python train.py --grayscale=true --crop_scale_min=1 --encoder_norm_position="pre" --encoder_layers=10 --lr=0.039 --adamw_lr_other_params=0.0015 --final_lr_fraction=0.01
Rows from block 0 of the decoder of a small masked image model, named by matrix and row number. Rows with one number belong to one neuron. Each number is 50 + 12 x the weight over its row's rms, rounded and kept within 0 to 99. All counts start at 0. After the name is the row's rms in percent of the matrix's.
After each neuron's rows are labels from the 100 images, of 14848, where the neuron reaches its highest value: "top examples" is what is common among them. Only what is clearly more common there than usual is listed. The data: stained colorectal tissue patches (NCT-CRC-HE-100K).
# fc1: MLP up (decoder.0.mlp.fc1.weight, 256x128), inputs 0-63
# fc2: MLP down (decoder.0.mlp.fc2.weight, 128x256, transposed), outputs 0-63

fc1.142 114:45 36 61 31 55 76 56 26 46 43 50 48 50 48 57 60 30 44 52 42 42 44 67 55 48 82 41 64 48 41 38 50 60 56 59 45 58 36 34 48 40 45 41 35 58 50 46 54 48 55 63 43 45 35 63 48 49 39 14 82 62 55 68 39
fc2.142 110:62 58 59 52 42 37 53 47 32 48 61 35 38 51 51 63 46 67 49 51 31 48 53 63 55 30 51 39 37 56 68 72 48 42 47 60 32 51 44 43 56 58 70 67 65 51 48 39 38 35 60 68 52 33 39 53 55 45 58 61 41 53 56 67
top examples: tissue: normal colon mucosa

fc1.157 127:29 40 56 40 48 33 48 41 22 29 35 47 47 48 45 50 31 67 49 61 51 52 42 31 59 57 43 44 58 38 79 43 74 69 73 55 78 66 47 45 49 55 57 58 50 54 43 48 34 36 56 39 64 61 51 51 71 47 40 50 43 64 45 51
fc2.157 111:68 49 54 54 62 36 35 66 47 62 52 56 40 49 78 53 68 31 64 39 42 48 67 58 50 39 56 54 58 48 25 38 49 46 50 52 42 46 52 32 42 40 36 46 61 60 56 63 65 76 52 50 42 42 62 52 36 57 54 67 62 36 45 51
top examples: tissue: adipose tissue

fc1.114 102:57 76 43 61 67 53 52 38 53 48 65 58 20 62 29 38 55 41 58 54 47 66 50 49 35 47 67 60 49 71 52 45 58 46 43 47 62 30 29 48 50 49 55 68 38 78 47 53 48 44 39 48 34 36 48 48 46 48 39 57 39 39 55 49
fc2.114 102:57 42 72 30 63 37 30 51 44 51 60 45 75 40 51 50 63 83 56 75 44 54 46 58 46 40 41 63 25 31 44 42 49 55 59 60 44 41 51 42 32 49 67 46 38 38 69 35 55 45 53 41 65 60 53 53 57 50 36 42 41 65 49 60
top examples: tissue: lymphocytes

fc1.4 103:29 50 46 56 56 48 37 46 40 73 61 52 47 44 47 54 72 46 56 40 56 49 51 67 60 38 42 45 60 65 52 70 36 41 65 63 64 40 48 34 75 43 48 50 38 55 52 58 42 48 65 72 44 29 47 59 55 75 44 58 50 53 27 24
fc2.4 099:33 48 67 71 33 20 51 46 35 44 74 39 59 65 57 35 34 29 64 38 52 24 48 37 47 37 69 46 53 57 60 50 54 57 49 56 41 70 47 40 54 41 47 52 54 46 35 35 50 63 55 66 37 58 65 67 32 76 68 58 45 35 44 64
top examples: tissue: debris; tissue: lymphocytes

fc1.104 101:51 33 49 39 37 32 50 66 44 23 34 46 39 34 57 82 58 35 59 55 85 35 31 56 51 42 49 33 59 57 53 43 56 50 71 41 68 39 47 51 33 54 49 32 39 61 38 43 46 24 39 58 60 51 54 56 45 56 89 63 53 50 50 48
fc2.104 098:41 54 52 60 33 45 54 62 53 69 42 46 46 68 48 72 69 55 46 30 33 42 51 64 47 54 49 57 34 47 40 64 36 70 46 50 45 31 51 37 61 48 42 58 50 65 60 72 64 40 53 66 40 50 46 60 65 30 53 45 43 45 42 39
top examples: tissue: smooth muscle

fc1.197 106:43 43 60 45 39 54 49 36 60 39 45 51 76 40 60 48 37 65 53 76 74 50 32 52 33 62 33 48 41 42 48 59 54 42 62 40 43 67 52 62 68 12 40 41 61 55 64 57 72 55 55 47 60 55 73 37 47 39 44 57 50 38 72 44
fc2.197 114:41 68 54 36 53 58 50 79 44 62 54 32 37 62 42 39 55 68 59 35 50 57 53 59 57 36 54 48 48 72 45 59 39 57 33 37 61 53 44 44 37 75 59 67 40 48 51 35 46 33 49 49 45 35 60 61 45 66 39 29 51 51 41 49
top examples: tissue: cancer-associated stroma; tissue: smooth muscle

fc1.219 095:33 54 30 75 59 34 40 50 52 24 67 67 75 52 60 34 55 44 42 55 60 64 42 34 41 35 52 59 38 64 50 46 53 71 43 49 54 57 78 46 26 50 45 74 38 40 35 33 66 55 54 39 63 51 73 49 39 36 55 48 42 47 60 66
fc2.219 093:65 54 50 63 44 63 49 34 49 77 49 43 33 42 58 59 48 67 52 46 31 41 60 56 35 61 51 44 59 33 38 61 48 45 48 55 39 44 47 54 77 52 41 30 66 72 50 57 39 57 58 54 45 53 38 57 45 29 44 42 28 58 29 24
top examples: tissue: smooth muscle

fc1.94 096:46 52 51 63 49 44 54 47 48 37 37 81 59 38 52 48 30 56 44 49 22 67 45 47 53 65 54 41 67 34 28 57 48 50 57 49 45 44 62 52 54 82 34 36 41 44 28 52 35 49 49 60 56 44 42 44 48 31 47 52 37 52 69 54
fc2.94 108:49 54 57 43 35 41 49 44 54 52 61 26 37 48 70 50 61 40 52 60 86 45 47 58 46 55 34 39 43 62 55 61 35 41 62 47 35 57 65 43 47 64 54 54 41 63 53 41 69 46 55 37 44 70 70 60 51 57 35 49 41 55 48 48
top examples: tissue: adipose tissue

fc1.217 079:48 56 45 51 58 15 42 39 43 49 66 46 64 31 47 45 48 39 56 71 61 52 32 57 36 37 37 57 58 58 42 52 39 41 71 50 46 49 57 60 51 53 49 40 51 54 46 49 59 56 56 66 37 57 68 65 23 60 56 30 62 73 44 47
fc2.217 076:49 44 55 39 52 39 33 69 32 62 58 68 54 53 58 46 57 33 47 24 45 58 61 60 67 38 55 49 59 63 50 43 47 64 57 60 46 32 55 29 56 45 55 65 68 49 72 59 51 52 48 45 50 57 66 46 22 54 37 49 50 40 48 20
top examples: tissue: debris

fc1.80 116:31 72 54 72 34 56 74 88 71 44 60 56 47 60 45 60 45 57 48 53 27 42 70 37 41 69 58 35 45 63 55 52 48 43 46 44 42 54 40 36 42 28 31 58 50 59 51 55 58 39 51 57 60 41 41 52 35 46 67 47 32 46 60 61
fc2.80 125:59 39 33 36 69 31 41 15 45 53 52 50 59 51 46 48 56 47 55 51 36 67 60 76 52 27 60 58 56 41 41 50 60 46 43 65 37 35 67 74 69 69 62 49 56 50 60 52 43 63 36 48 40 64 63 39 55 41 23 47 51 53 50 30
top examples: tissue: smooth muscle; tissue: adipose tissue

fc1.102 085:50 52 38 58 48 49 49 55 43 54 40 51 50 50 25 46 73 52 46 32 53 42 43 51 54 52 60 54 61 51 51 46 46 47 45 40 40 46 50 47 58 30 69 40 43 69 51 36 83 57 34 33 59 59 51 47 52 42 56 16 48 30 45 68
fc2.102 083:63 35 42 43 53 48 57 40 45 51 59 56 49 43 57 48 33 42 57 56 48 58 49 60 66 47 64 50 32 48 67 48 57 63 33 35 32 58 49 47 54 64 27 42 53 46 43 64 51 41 52 64 45 54 56 29 42 31 54 67 56 71 44 48
top examples: tissue: smooth muscle; tissue: tumour epithelium

fc1.255 106:40 43 39 40 38 72 61 51 47 56 66 56 46 39 51 64 28 56 40 66 43 44 51 55 21 35 41 28 42 52 43 39 51 57 51 35 70 65 62 49 56 49 79 58 49 46 54 62 36 40 41 61 43 54 48 32 56 66 53 69 51 46 33 37
fc2.255 091:65 30 65 67 47 53 43 45 52 62 59 42 57 55 57 41 47 66 58 47 50 38 57 56 62 49 32 68 53 53 57 25 23 50 52 53 47 60 31 27 32 35 38 49 48 56 53 46 56 41 54 72 23 51 44 59 52 44 55 55 61 51 69 52
top examples: tissue: tumour epithelium

fc1.135 086:75 47 71 59 57 62 50 28 42 24 32 49 37 41 61 42 26 53 55 29 67 67 34 67 54 40 42 35 41 19 53 50 38 60 57 51 41 60 66 46 48 34 33 32 51 54 37 49 48 58 54 52 67 48 35 34 57 46 56 59 49 64 45 54
fc2.135 091:53 42 37 34 53 18 53 61 49 70 64 48 77 44 20 48 44 63 39 44 47 65 64 49 59 63 53 44 43 61 37 48 57 50 51 57 50 66 51 62 43 47 41 60 54 52 48 36 71 41 46 48 37 51 56 31 48 42 33 45 52 55 52 41
top examples: tissue: adipose tissue

fc1.237 099:67 45 38 43 58 65 47 56 43 36 52 45 55 50 51 43 37 40 52 29 51 41 50 55 62 74 62 55 66 62 42 44 56 69 30 31 63 42 45 42 45 52 76 36 64 46 45 38 34 45 47 58 44 56 31 63 56 46 57 58 53 34 39 34
fc2.237 088:42 58 45 46 52 58 61 57 52 69 46 36 25 41 57 48 23 47 51 61 45 51 49 48 30 59 72 59 49 46 55 37 56 41 35 53 38 58 53 64 72 38 27 51 59 33 50 71 44 58 35 46 55 56 78 48 44 52 47 40 50 62 58 40
top examples: tissue: normal colon mucosa

fc1.62 103:65 44 54 48 48 52 68 47 43 42 31 27 72 66 47 54 51 76 45 35 52 40 38 49 45 31 51 49 52 41 51 42 57 45 58 52 65 37 50 41 43 49 39 61 48 30 61 40 30 46 44 50 50 33 64 88 44 56 52 52 62 53 43 37
fc2.62 101:49 48 40 47 46 33 44 48 60 63 50 51 55 62 42 58 40 55 66 58 47 25 56 38 44 57 35 63 80 45 41 54 58 54 38 52 69 59 42 45 66 68 48 46 38 49 73 44 54 67 57 42 32 50 36 21 44 41 50 57 43 83 28 39
top examples: tissue: adipose tissue

fc1.230 106:39 69 46 59 40 46 52 53 34 68 43 35 49 39 54 45 51 73 33 46 49 41 66 48 52 44 52 46 54 73 61 37 46 57 49 45 59 49 67 26 39 50 62 63 45 63 59 58 24 47 59 40 71 61 60 61 66 72 55 52 61 66 60 34
fc2.230 108:60 47 39 44 49 31 56 52 79 29 54 40 63 46 71 61 46 65 45 68 53 64 44 55 45 22 39 41 34 31 41 70 41 37 45 48 34 45 43 58 48 50 57 56 56 35 29 55 57 69 46 38 46 41 36 36 31 26 61 56 48 54 23 46
top examples: tissue: tumour epithelium; tissue: normal colon mucosa

fc1.136 096:38 43 61 39 60 60 44 51 63 37 49 45 24 42 44 65 51 56 39 58 39 61 42 50 25 45 67 48 38 61 43 34 78 54 30 48 28 46 70 49 40 51 60 69 53 41 57 37 54 47 35 38 38 50 63 52 44 33 63 47 63 58 68 57
fc2.136 091:45 59 68 46 42 57 31 64 49 61 59 59 60 45 57 49 42 38 61 58 71 59 51 50 68 58 28 68 37 32 21 54 40 51 64 49 51 46 34 58 50 64 30 38 76 60 42 27 53 57 54 54 47 47 54 37 51 43 48 49 51 42 47 44
top examples: tissue: tumour epithelium

fc1.117 093:71 44 65 54 41 61 47 43 61 40 26 45 41 46 34 67 33 80 50 60 34 22 46 58 67 41 45 73 51 54 61 61 54 56 37 52 59 54 53 52 57 56 46 20 37 56 47 36 45 68 47 65 36 60 48 56 51 61 69 52 63 48 40 57
fc2.117 090:34 40 39 53 70 33 55 67 40 50 60 45 51 56 67 46 60 21 34 23 37 73 34 62 50 58 39 31 50 27 53 46 46 30 65 41 57 53 65 61 59 58 48 46 73 49 47 61 35 30 52 44 53 21 49 38 44 63 51 61 47 62 55 52
top examples: tissue: adipose tissue

fc1.75 092:46 56 41 49 49 47 56 68 41 63 70 62 27 63 26 40 26 47 35 36 37 49 51 39 31 61 65 50 49 50 52 54 56 44 49 65 61 24 42 41 56 52 37 49 46 45 39 35 52 40 59 50 73 37 57 47 37 51 48 33 42 28 51 73
fc2.75 084:40 55 54 42 47 47 41 55 62 54 18 41 78 46 51 48 58 41 44 33 38 58 49 47 63 66 50 34 67 39 49 52 43 48 72 45 36 64 48 41 58 52 62 56 28 37 64 49 41 73 48 74 38 56 33 45 48 55 41 38 34 67 43 65
top examples: tissue: smooth muscle

fc1.86 098:43 29 32 48 44 55 58 37 55 44 62 58 55 56 55 40 57 74 34 71 61 41 36 55 56 52 15 36 59 63 26 47 58 63 74 48 66 36 59 55 57 34 61 40 47 36 55 52 63 59 63 39 77 71 63 36 62 36 53 48 36 37 49 44
fc2.86 097:50 60 60 64 64 48 36 70 47 64 45 48 33 58 53 45 66 43 56 50 56 57 36 37 66 51 53 46 46 52 68 48 35 60 34 40 36 50 53 49 56 63 37 51 32 49 57 59 38 37 42 58 46 30 48 52 45 46 59 51 65 33 41 60
top examples: tissue: smooth muscle; tissue: cancer-associated stroma

fc1.222 081:33 54 55 77 58 39 57 48 44 23 55 61 23 57 30 46 56 43 39 46 36 37 45 34 31 46 53 63 47 54 73 61 60 61 40 50 54 41 60 56 50 53 45 47 42 74 44 47 38 55 74 37 56 65 38 47 61 67 47 43 44 53 46 59
fc2.222 090:62 36 68 51 55 58 57 47 37 58 43 50 36 58 40 40 66 63 49 23 58 26 58 37 44 59 38 43 30 60 40 42 42 53 36 37 43 52 20 49 36 64 47 52 61 57 48 52 45 45 40 66 54 41 34 57 68 36 58 64 34 55 60 48
top examples: tissue: tumour epithelium

fc1.98 136:85 49 43 30 53 57 39 19 62 51 48 41 39 45 58 37 67 59 64 46 66 61 53 58 55 15 51 59 55 47 38 61 43 32 53 58 25 44 69 43 60 49 60 51 32 34 46 52 41 55 51 41 36 62 59 57 70 41 43 51 69 47 64 32
fc2.98 132:55 48 46 47 58 53 44 41 31 53 55 56 57 55 64 63 38 32 53 48 38 68 74 63 50 36 56 44 53 53 37 39 57 30 38 52 49 48 59 71 58 35 44 50 63 61 60 54 71 56 41 54 31 28 53 35 35 68 52 58 47 45 31 64
top examples: tissue: adipose tissue

fc1.160 099:52 52 71 51 45 36 55 44 52 43 63 67 31 71 46 46 51 48 67 43 56 44 42 39 44 48 63 80 53 74 62 67 57 28 64 72 79 74 46 48 44 38 56 48 42 55 41 33 44 35 58 42 40 34 52 28 47 70 46 49 56 44 63 52
fc2.160 084:68 64 61 52 58 47 55 33 73 60 49 47 42 49 43 53 62 40 42 43 26 49 66 52 36 61 17 37 42 39 44 53 53 22 35 43 38 45 39 70 45 49 56 40 50 47 53 64 45 74 37 57 44 55 40 33 46 52 44 43 26 60 49 49
top examples: tissue: smooth muscle

fc1.63 091:46 69 60 45 36 54 63 60 68 66 43 60 38 40 45 60 36 40 38 48 65 51 50 42 17 51 28 41 42 59 60 42 61 49 46 49 28 57 40 45 64 69 53 49 46 57 50 59 36 27 56 35 37 43 42 61 65 57 46 35 31 39 42 65
fc2.63 104:57 28 49 45 60 57 39 51 40 44 63 62 51 32 44 56 36 56 26 45 60 52 73 73 62 50 49 71 51 66 34 38 27 42 52 59 55 55 50 32 47 52 52 49 62 45 67 26 47 45 56 40 38 56 36 37 56 60 73 78 65 38 51 63
top examples: tissue: tumour epithelium

fc1.107 094:65 34 41 72 47 42 50 41 39 55 43 40 51 39 50 54 37 50 39 51 29 35 42 58 50 42 50 39 62 50 40 47 48 33 50 55 62 52 53 41 42 48 49 55 42 60 33 70 46 68 54 48 56 71 29 27 58 33 74 59 71 48 69 57
fc2.107 097:38 63 52 45 62 41 59 50 52 44 74 43 44 63 54 40 49 55 58 37 71 64 34 47 48 59 64 75 53 57 51 52 32 70 52 30 42 34 38 68 49 69 60 53 48 43 54 34 50 60 42 44 51 44 50 62 37 66 56 39 64 49 39 73
top examples: tissue: smooth muscle

fc1.176 097:38 59 69 84 44 71 38 43 46 52 50 62 55 33 40 37 41 37 57 51 35 50 51 45 57 56 60 55 57 52 54 34 47 40 60 37 42 25 56 40 53 79 51 66 34 53 55 49 64 41 41 41 67 59 59 59 41 45 24 32 55 54 51 58
fc2.176 098:75 41 69 37 56 20 57 33 67 51 56 48 55 27 59 41 45 82 32 71 49 71 47 38 40 51 56 67 44 58 33 44 51 33 64 56 57 52 46 55 27 44 48 45 51 43 50 45 53 41 50 57 49 49 47 55 52 69 52 36 47 49 48 62
top examples: tissue: smooth muscle

fc1.148 098:53 53 52 51 46 51 71 55 41 29 57 28 30 44 57 44 50 55 33 37 44 51 18 69 59 51 37 35 46 31 42 50 45 66 60 67 45 59 67 35 42 59 46 41 42 51 38 31 41 45 54 69 38 58 40 37 58 48 50 54 60 50 42 40
fc2.148 104:61 54 41 51 63 44 52 63 57 70 63 60 46 45 51 31 41 32 65 41 33 31 62 50 65 70 39 40 55 34 42 30 57 50 57 44 46 90 47 49 52 47 44 52 66 32 61 65 35 61 47 58 57 43 67 54 33 57 44 34 60 61 43 38
top examples: tissue: smooth muscle

fc1.109 093:66 60 41 51 40 63 59 46 46 58 53 44 25 61 40 48 43 55 37 26 56 54 45 40 63 39 52 51 35 48 46 71 60 52 80 70 61 31 64 55 49 44 37 52 37 46 43 42 48 56 32 59 15 25 63 60 49 46 57 64 57 41 71 65
fc2.109 093:37 51 57 28 65 60 37 58 59 58 44 54 42 48 62 59 67 31 76 24 45 52 42 54 35 63 65 54 47 43 40 42 39 55 29 47 70 57 51 51 61 76 41 47 44 56 43 58 26 46 46 60 46 59 46 60 42 35 40 42 44 58 52 45
top examples: tissue: tumour epithelium

fc1.121 099:37 57 48 48 80 43 34 75 52 36 49 39 29 65 53 47 42 49 57 13 53 39 49 60 42 48 60 54 48 61 59 63 48 58 32 21 53 54 56 62 40 61 43 59 40 64 73 44 39 51 42 55 65 45 43 64 43 45 42 56 52 53 37 36
fc2.121 099:50 58 44 60 54 53 72 40 65 44 48 40 55 45 37 48 57 42 35 56 36 70 56 33 38 64 38 35 69 51 61 53 46 43 55 53 43 28 52 45 48 58 56 40 52 38 44 57 65 55 76 54 60 51 57 58 59 66 41 59 62 54 42 76
top examples: tissue: tumour epithelium

fc1.251 115:59 25 63 40 44 55 65 32 55 51 41 59 51 42 67 51 45 51 56 40 58 47 68 63 69 50 30 60 62 43 51 52 51 52 62 58 52 54 31 38 61 48 49 38 52 56 45 52 41 71 53 46 36 34 47 70 45 54 52 78 36 39 67 28
fc2.251 107:62 51 20 28 76 48 49 75 40 33 61 60 18 44 55 53 36 49 43 45 45 63 54 25 31 59 58 57 57 41 52 57 57 55 22 30 63 31 43 73 44 58 55 52 45 34 54 52 32 38 40 43 70 54 39 55 43 39 48 61 77 59 62 45
top examples: tissue: normal colon mucosa

fc1.66 098:53 59 41 51 37 51 52 40 53 41 44 45 54 34 57 16 39 65 54 45 54 37 66 54 61 58 71 73 37 63 47 64 55 63 50 60 31 34 47 25 46 61 64 29 47 53 31 55 51 29 39 63 53 32 50 52 57 40 45 44 45 55 47 44
fc2.66 103:52 42 39 62 37 49 63 43 59 76 44 44 46 41 36 35 49 45 48 75 61 38 68 47 41 35 52 57 61 49 49 30 22 46 56 28 69 31 61 58 45 42 50 78 68 40 53 47 46 54 43 49 63 49 47 50 43 43 39 84 72 43 47 63
top examples: tissue: lymphocytes

fc1.3 104:53 33 42 40 60 49 38 57 42 41 59 26 62 64 56 66 45 74 42 40 45 65 34 46 60 38 48 66 58 53 27 63 48 62 66 63 36 44 50 52 42 58 49 71 51 43 50 39 37 28 43 63 62 40 54 66 53 79 42 44 68 68 47 21
fc2.3 109:63 70 54 41 50 74 62 26 41 64 28 48 36 62 33 51 36 41 62 77 54 44 69 42 41 52 42 43 68 52 57 29 69 37 63 51 59 50 48 35 63 47 35 39 26 50 44 32 50 81 54 51 64 60 72 41 37 27 61 62 54 51 30 63
top examples: tissue: lymphocytes

fc1.169 106:48 26 48 34 63 45 63 55 54 43 71 32 48 62 56 34 65 53 27 50 58 35 59 45 59 60 52 44 49 57 49 60 45 69 62 34 64 56 57 49 54 45 51 30 52 54 38 47 44 63 55 37 53 35 60 40 60 27 52 42 53 40 23 46
fc2.169 104:62 44 48 54 67 66 24 27 47 55 53 80 50 57 53 30 52 62 32 42 68 36 63 57 51 57 50 50 46 52 34 46 29 40 42 53 65 48 42 65 31 40 56 68 44 36 53 35 39 27 51 55 32 58 38 58 56 35 88 46 60 54 47 72
top examples: tissue: lymphocytes

fc1.53 073:51 36 48 47 67 61 41 43 56 51 31 43 45 60 36 56 25 56 39 52 42 45 29 51 58 50 56 57 53 32 48 45 51 50 48 60 36 48 34 63 46 53 51 51 44 49 63 44 34 30 46 49 43 40 63 37 69 68 66 52 70 48 33 61
fc2.53 087:41 30 44 56 64 34 49 53 46 55 65 51 66 58 71 60 44 58 68 49 50 47 45 73 53 48 18 62 43 41 42 61 53 53 72 52 48 69 54 56 54 61 59 34 63 43 56 51 76 61 45 46 72 56 54 49 25 40 36 14 30 49 54 40
top examples: tissue: tumour epithelium

fc1.183 099:72 35 60 42 47 54 57 25 39 43 51 51 43 60 54 30 41 57 44 50 49 70 41 56 25 49 54 33 65 45 60 61 68 86 41 25 68 58 52 56 37 50 44 55 54 65 48 49 41 43 57 49 70 69 35 64 50 48 34 55 44 74 51 30
fc2.183 095:47 52 48 62 45 58 34 65 35 52 42 53 28 20 49 78 37 41 51 52 68 40 54 46 69 52 41 51 37 52 42 39 69 33 60 44 46 79 59 46 41 37 53 39 59 69 54 51 83 46 51 46 47 48 43 59 59 67 44 48 57 42 27 65
top examples: tissue: adipose tissue

fc1.71 123:24 55 50 42 64 53 60 55 77 38 60 56 70 62 32 62 40 55 48 45 49 32 56 37 56 76 64 62 58 55 54 47 43 35 54 26 46 47 27 49 23 68 53 61 44 65 56 45 32 53 79 53 66 68 51 42 44 37 50 50 40 52 43 34
fc2.71 131:80 43 56 51 33 40 55 62 21 54 49 55 51 58 79 43 47 37 62 54 57 81 73 62 31 47 38 49 38 63 41 45 47 48 45 50 61 59 64 54 66 29 37 49 60 42 37 62 64 46 40 58 51 37 38 49 52 67 43 58 38 42 43 65
top examples: tissue: smooth muscle

fc1.41 088:51 60 55 41 23 50 54 54 38 51 45 56 44 51 58 48 37 68 55 59 43 41 37 53 44 37 56 53 40 59 45 41 59 38 65 48 58 67 61 53 54 30 40 63 50 56 55 50 67 62 50 45 52 56 42 23 44 33 53 56 42 43 61 67
fc2.41 098:52 23 40 58 53 48 62 43 64 48 50 48 41 46 51 40 40 28 41 36 60 50 52 29 45 70 35 29 56 52 49 67 33 41 40 55 55 52 51 34 38 59 56 68 53 36 59 52 52 36 74 64 74 52 59 56 66 44 40 54 64 65 61 51
top examples: tissue: smooth muscle