From a checkpoint of a small masked image model: 10200 steps, trained on stained colorectal tissue patches (NCT-CRC-HE-100K).
Rows from block 0 of the decoder of a small masked image model, named by matrix and row number. Rows with one number belong to one neuron. Each number is 128 + 24 x the weight over its row's rms, rounded and kept within 0 to 255. All counts start at 0. Numbers have three digits each.
After each neuron's rows are labels from the 100 images, of 14848, where the neuron reaches its highest value: "responds to" is what is common among them. Only what is clearly more common there than usual is listed. The data: stained colorectal tissue patches (NCT-CRC-HE-100K).
# fc1: MLP up (decoder.0.mlp.fc1.weight, 256x128), inputs 64-127
# fc2: MLP down (decoder.0.mlp.fc2.weight, 128x256, transposed), outputs 64-127

fc1.84:118124109087119136118104162110182139171124138128113168111175128144100127139103119119112150135086122116119125127117109107162104140130097193141147085132159139164132156132150107150146125146121127
fc2.84:211096156140122080120122124134095120140159113086114085122119125083144137138139158131144135126155139109156142122131105144073156138117152136112119125160117145151139138089108095105149114088147104
responds to: tissue: adipose tissue

fc1.166:117116115117092092153122148103129131137125122130137134152145149088138148086113118137135098128118150112166164151155143136145119103166134130135146129168127077120114137119118123101108137107107093
fc2.166:114127138152125138132150104117163120135142136131155144141128126124146130168108077091088115121080163098113141115123131154117103131158143117143145146125084111141087140144137151168159132167135199
responds to: tissue: lymphocytes

fc1.163:103152096120143112041122112136108123158125125139126129125136126137105113113111151134102135120127166142115128117143140150097126178168106140156132116124141114173125162113121095093142097143165152
fc2.163:104122170079117125172164155173116137122113124093167145115096170077122141103177103103139150082110101113150138126127138108162142064096150128119130134177091131122149080118131156134159111148132143
responds to: tissue: tumour epithelium; tissue: smooth muscle

fc1.148:134136150197101118135165154102089135164097117162087156120127151131159166143163102156101130141182100115125167164152146124114108115115147095123148155090137145114131100090101128140151121138134124
fc2.148:125107135089127146133160111114122163098162121117174101141151116137144120100126065128166154128093147136097092099115139128138145122119121143113172121139113167109128134119145079125071131165118146
responds to: tissue: smooth muscle

fc1.173:137103145161152138150171099108152159082105137158169121140107137117092156154150103148126124122124107132071107188108155108118156129129173117104102113118129086116126125102119148114109109098108080
fc2.173:151109152151175134138140101157094136110147174114119140165123143089148110092105104141115128106088175146095142134125144103160065115153109082094115178109116146092106113153100115104130127130166110
responds to: tissue: normal colon mucosa

fc1.22:147121133148112189111170080136102125133097155177142130131158122135166127140108145127072113109152144133132115165126115142130138097150157142131120100117087155116159164133124099122127127127172100
fc2.22:116149126121120140171164144135128105098164118087146143119116152130175146122151122126083137116171157126114123106122117111144099169106095123154059154157142132143158085160075129114107133101115136
responds to: tissue: lymphocytes

fc1.29:143130114129131164125154135152126137111119147130155106115114144094087184118127110136115104167102110114099140144106135172166160121141117119090061141111113188111099106055125145122142112137132154
fc2.29:133131111145206130106125136124188119137110093176110109105148087108160104137094103165142169121127146136110145129103125091152085123104125140139112105105110142101137172189143081100117099138144136
responds to: tissue: normal colon mucosa

fc1.186:163127120129107112147060098088090118169147149164156116107184122131154145125121092109167120097132115118141162161169160111164163078141140121105135120098128106113094129082141115145071129091118152
fc2.186:116088133077169096084146142163128102133124141103101098165095122113085132127088090120116146154100164115116160144150140117137139177110132113141149145127109132111151109155135122097139135102128183
responds to: tissue: tumour epithelium

fc1.23:111086119109109072119145138169173118103106126144162135141108168136108145168120118157116145163112141146164152138134099145108104143121094140197135118127120107093110115157133159143128112118116148
fc2.23:123116138135117174141147105091089133143150116121083112155146113132139132124115131145104084108116144148095120128099160116170141117127176123042101156167160137101150121099113104135115113136185134
responds to: tissue: adipose tissue

fc1.59:136163109090129119079112098150122163141153149104101152111075153093113116095118156163104125139095139160125142131145160124115105108126121129123114145171148175132127145154129122116160129115106122
fc2.59:126100138128132150151122126082116098138125118120161066183141127168168147098099110108160154109157111124070110122136127149129122163098190150100137115114105127101103122124128100110131113143144144
responds to: tissue: smooth muscle

fc1.248:115144093113133117090147091197104116156107128099115102136107151132072176117102113100101115138107118137113128111107136133167112158133103152125144110127136149109127127117082133130096111124162144
fc2.248:112124135128136099139110124156133189139104158123182200166099137102166119120103118154145129124125148105157157141072127097131131109136151069108119156082098080135113154160119139110147097143133143
responds to: tissue: tumour epithelium

fc1.162:133176095140130129122135133126111141102149122132126124138135127135123132133129154128115144121082099175096124103140116148075104172152093162119132073108128148116111101149116111108154094152122117
fc2.162:114142128124187114129142128098167095142080132099108132092080147125139105112118124126144143107126089119108114096126131126157151128139174079122161140187136144086133137149103164110134112117159133
responds to: tissue: tumour epithelium

fc1.216:133117157112134113120080139103077083086141147145112134134108127168146181088118107159111096143156111129131124144139139151120133096153140105127103114103152139134116121158155083123129065151114161
fc2.216:143148149173149147094147100115146137147099116134157142121166090100129085096107170119157116136121116160132125124137136123116138163103149104142106120131107153087119158164149158135120166135090082
responds to: tissue: tumour epithelium

fc1.1:122104128130143121165134154108156101143110120135090108126100127099117181094114142117127133151129098156116114146122107114139130118138188178135138156133104120124124091152127114135109181106150144
fc2.1:117173139127100124113094121146102145139133101104152139170122037141114124177150105132147110130120125100131123092134134123107106150151126116130121135153150137102116128144120122108157141154137138
responds to: tissue: lymphocytes

fc1.40:083144171112097125102167144132134100178143108141160108106210123101124169133131157064155114136119123130117142147094146113125152157126170095145118102146125126141146091147110124141141126119097160
fc2.40:147147107138148128093144130099134154112091128142114092149090099169111080143127132133133127147143115122121151109112119127137122168126124140097145113111126106121141143114191075120133115132141104
responds to: tissue: lymphocytes

fc1.109:126134145100133149120111123158115149142135101135138141147123160114151159125103132087140153100106135159106142083112132169108109113137110165178124119085176160114103104130111143118106166112097134
fc2.109:122145128177107141129216150117143112132127093122140131101156115115086113130123136121131127134138093118117114163133136110124152086115137157049122140147135122131167109138170124137159093177122098
responds to: tissue: tumour epithelium

fc1.4:123113097120114119090081147091178163156126159124128144137089163089110159088157116132125129126157144121108124154122144124132087106143092092123118118152147120143099136117132144157107143117063108
fc2.4:130146158155117105136141112121137168127135098086132096097152147155174082105109143090103117142119144144126143136126151173128160159109142108120119168153114130115134138109116115124109090127136133
responds to: tissue: debris; tissue: lymphocytes

fc1.197:169120114129157094124103164175115077150100143102156119085112154131151122122156122112093086110131129098095129120133143107124135151126129117096105120140130110170147117150129116105173099130112116
fc2.197:118165165143107156143144079095146137118141131144139132155103107143081178132103084145081164143114168125149150102140101160098141093112133116158151080098116119142111115145117120156091118123152161
responds to: tissue: cancer-associated stroma; tissue: smooth muscle

fc1.53:158148097100130121123057114113145085145167136190148124157169157113173101143084138094108152199110163133141128110154127152096086134130124129149162104128105139131121102135119134151128086130118138
fc2.53:084098150159143111131129137150113140114064119087143108111123150113091141142171114176116144085138109132138111121143122098144104095148104130144136115130152095147164146115140124142140110121120148
responds to: tissue: tumour epithelium

fc1.130:134156111105127121140083129139125154147125155108164109112119142135089117172127093132136073084156131107110127127112144132102109162173124125120113133114149137074127162122128087139137136136127120
fc2.130:099077113175134113131135093136158106116142130134106125095104155131110188095127137121111118144124125139131159136120144102123088109156190163148153124144130150127124138100113118142139127133136157
responds to: tissue: tumour epithelium; tissue: normal colon mucosa

fc1.27:128117134132108066151134111139130143142102124129158145143108133137137144157114119087121112096130139106111150117136092128095159104126129137066103083077130134103151128120102134122093177116146104
fc2.27:123119116142140201106134107135189104137130160112088161137164116136142099119131085137154155151128138163077144129112160112124118136133141112181176179171125117135117147111106102117141071137115130
responds to: tissue: lymphocytes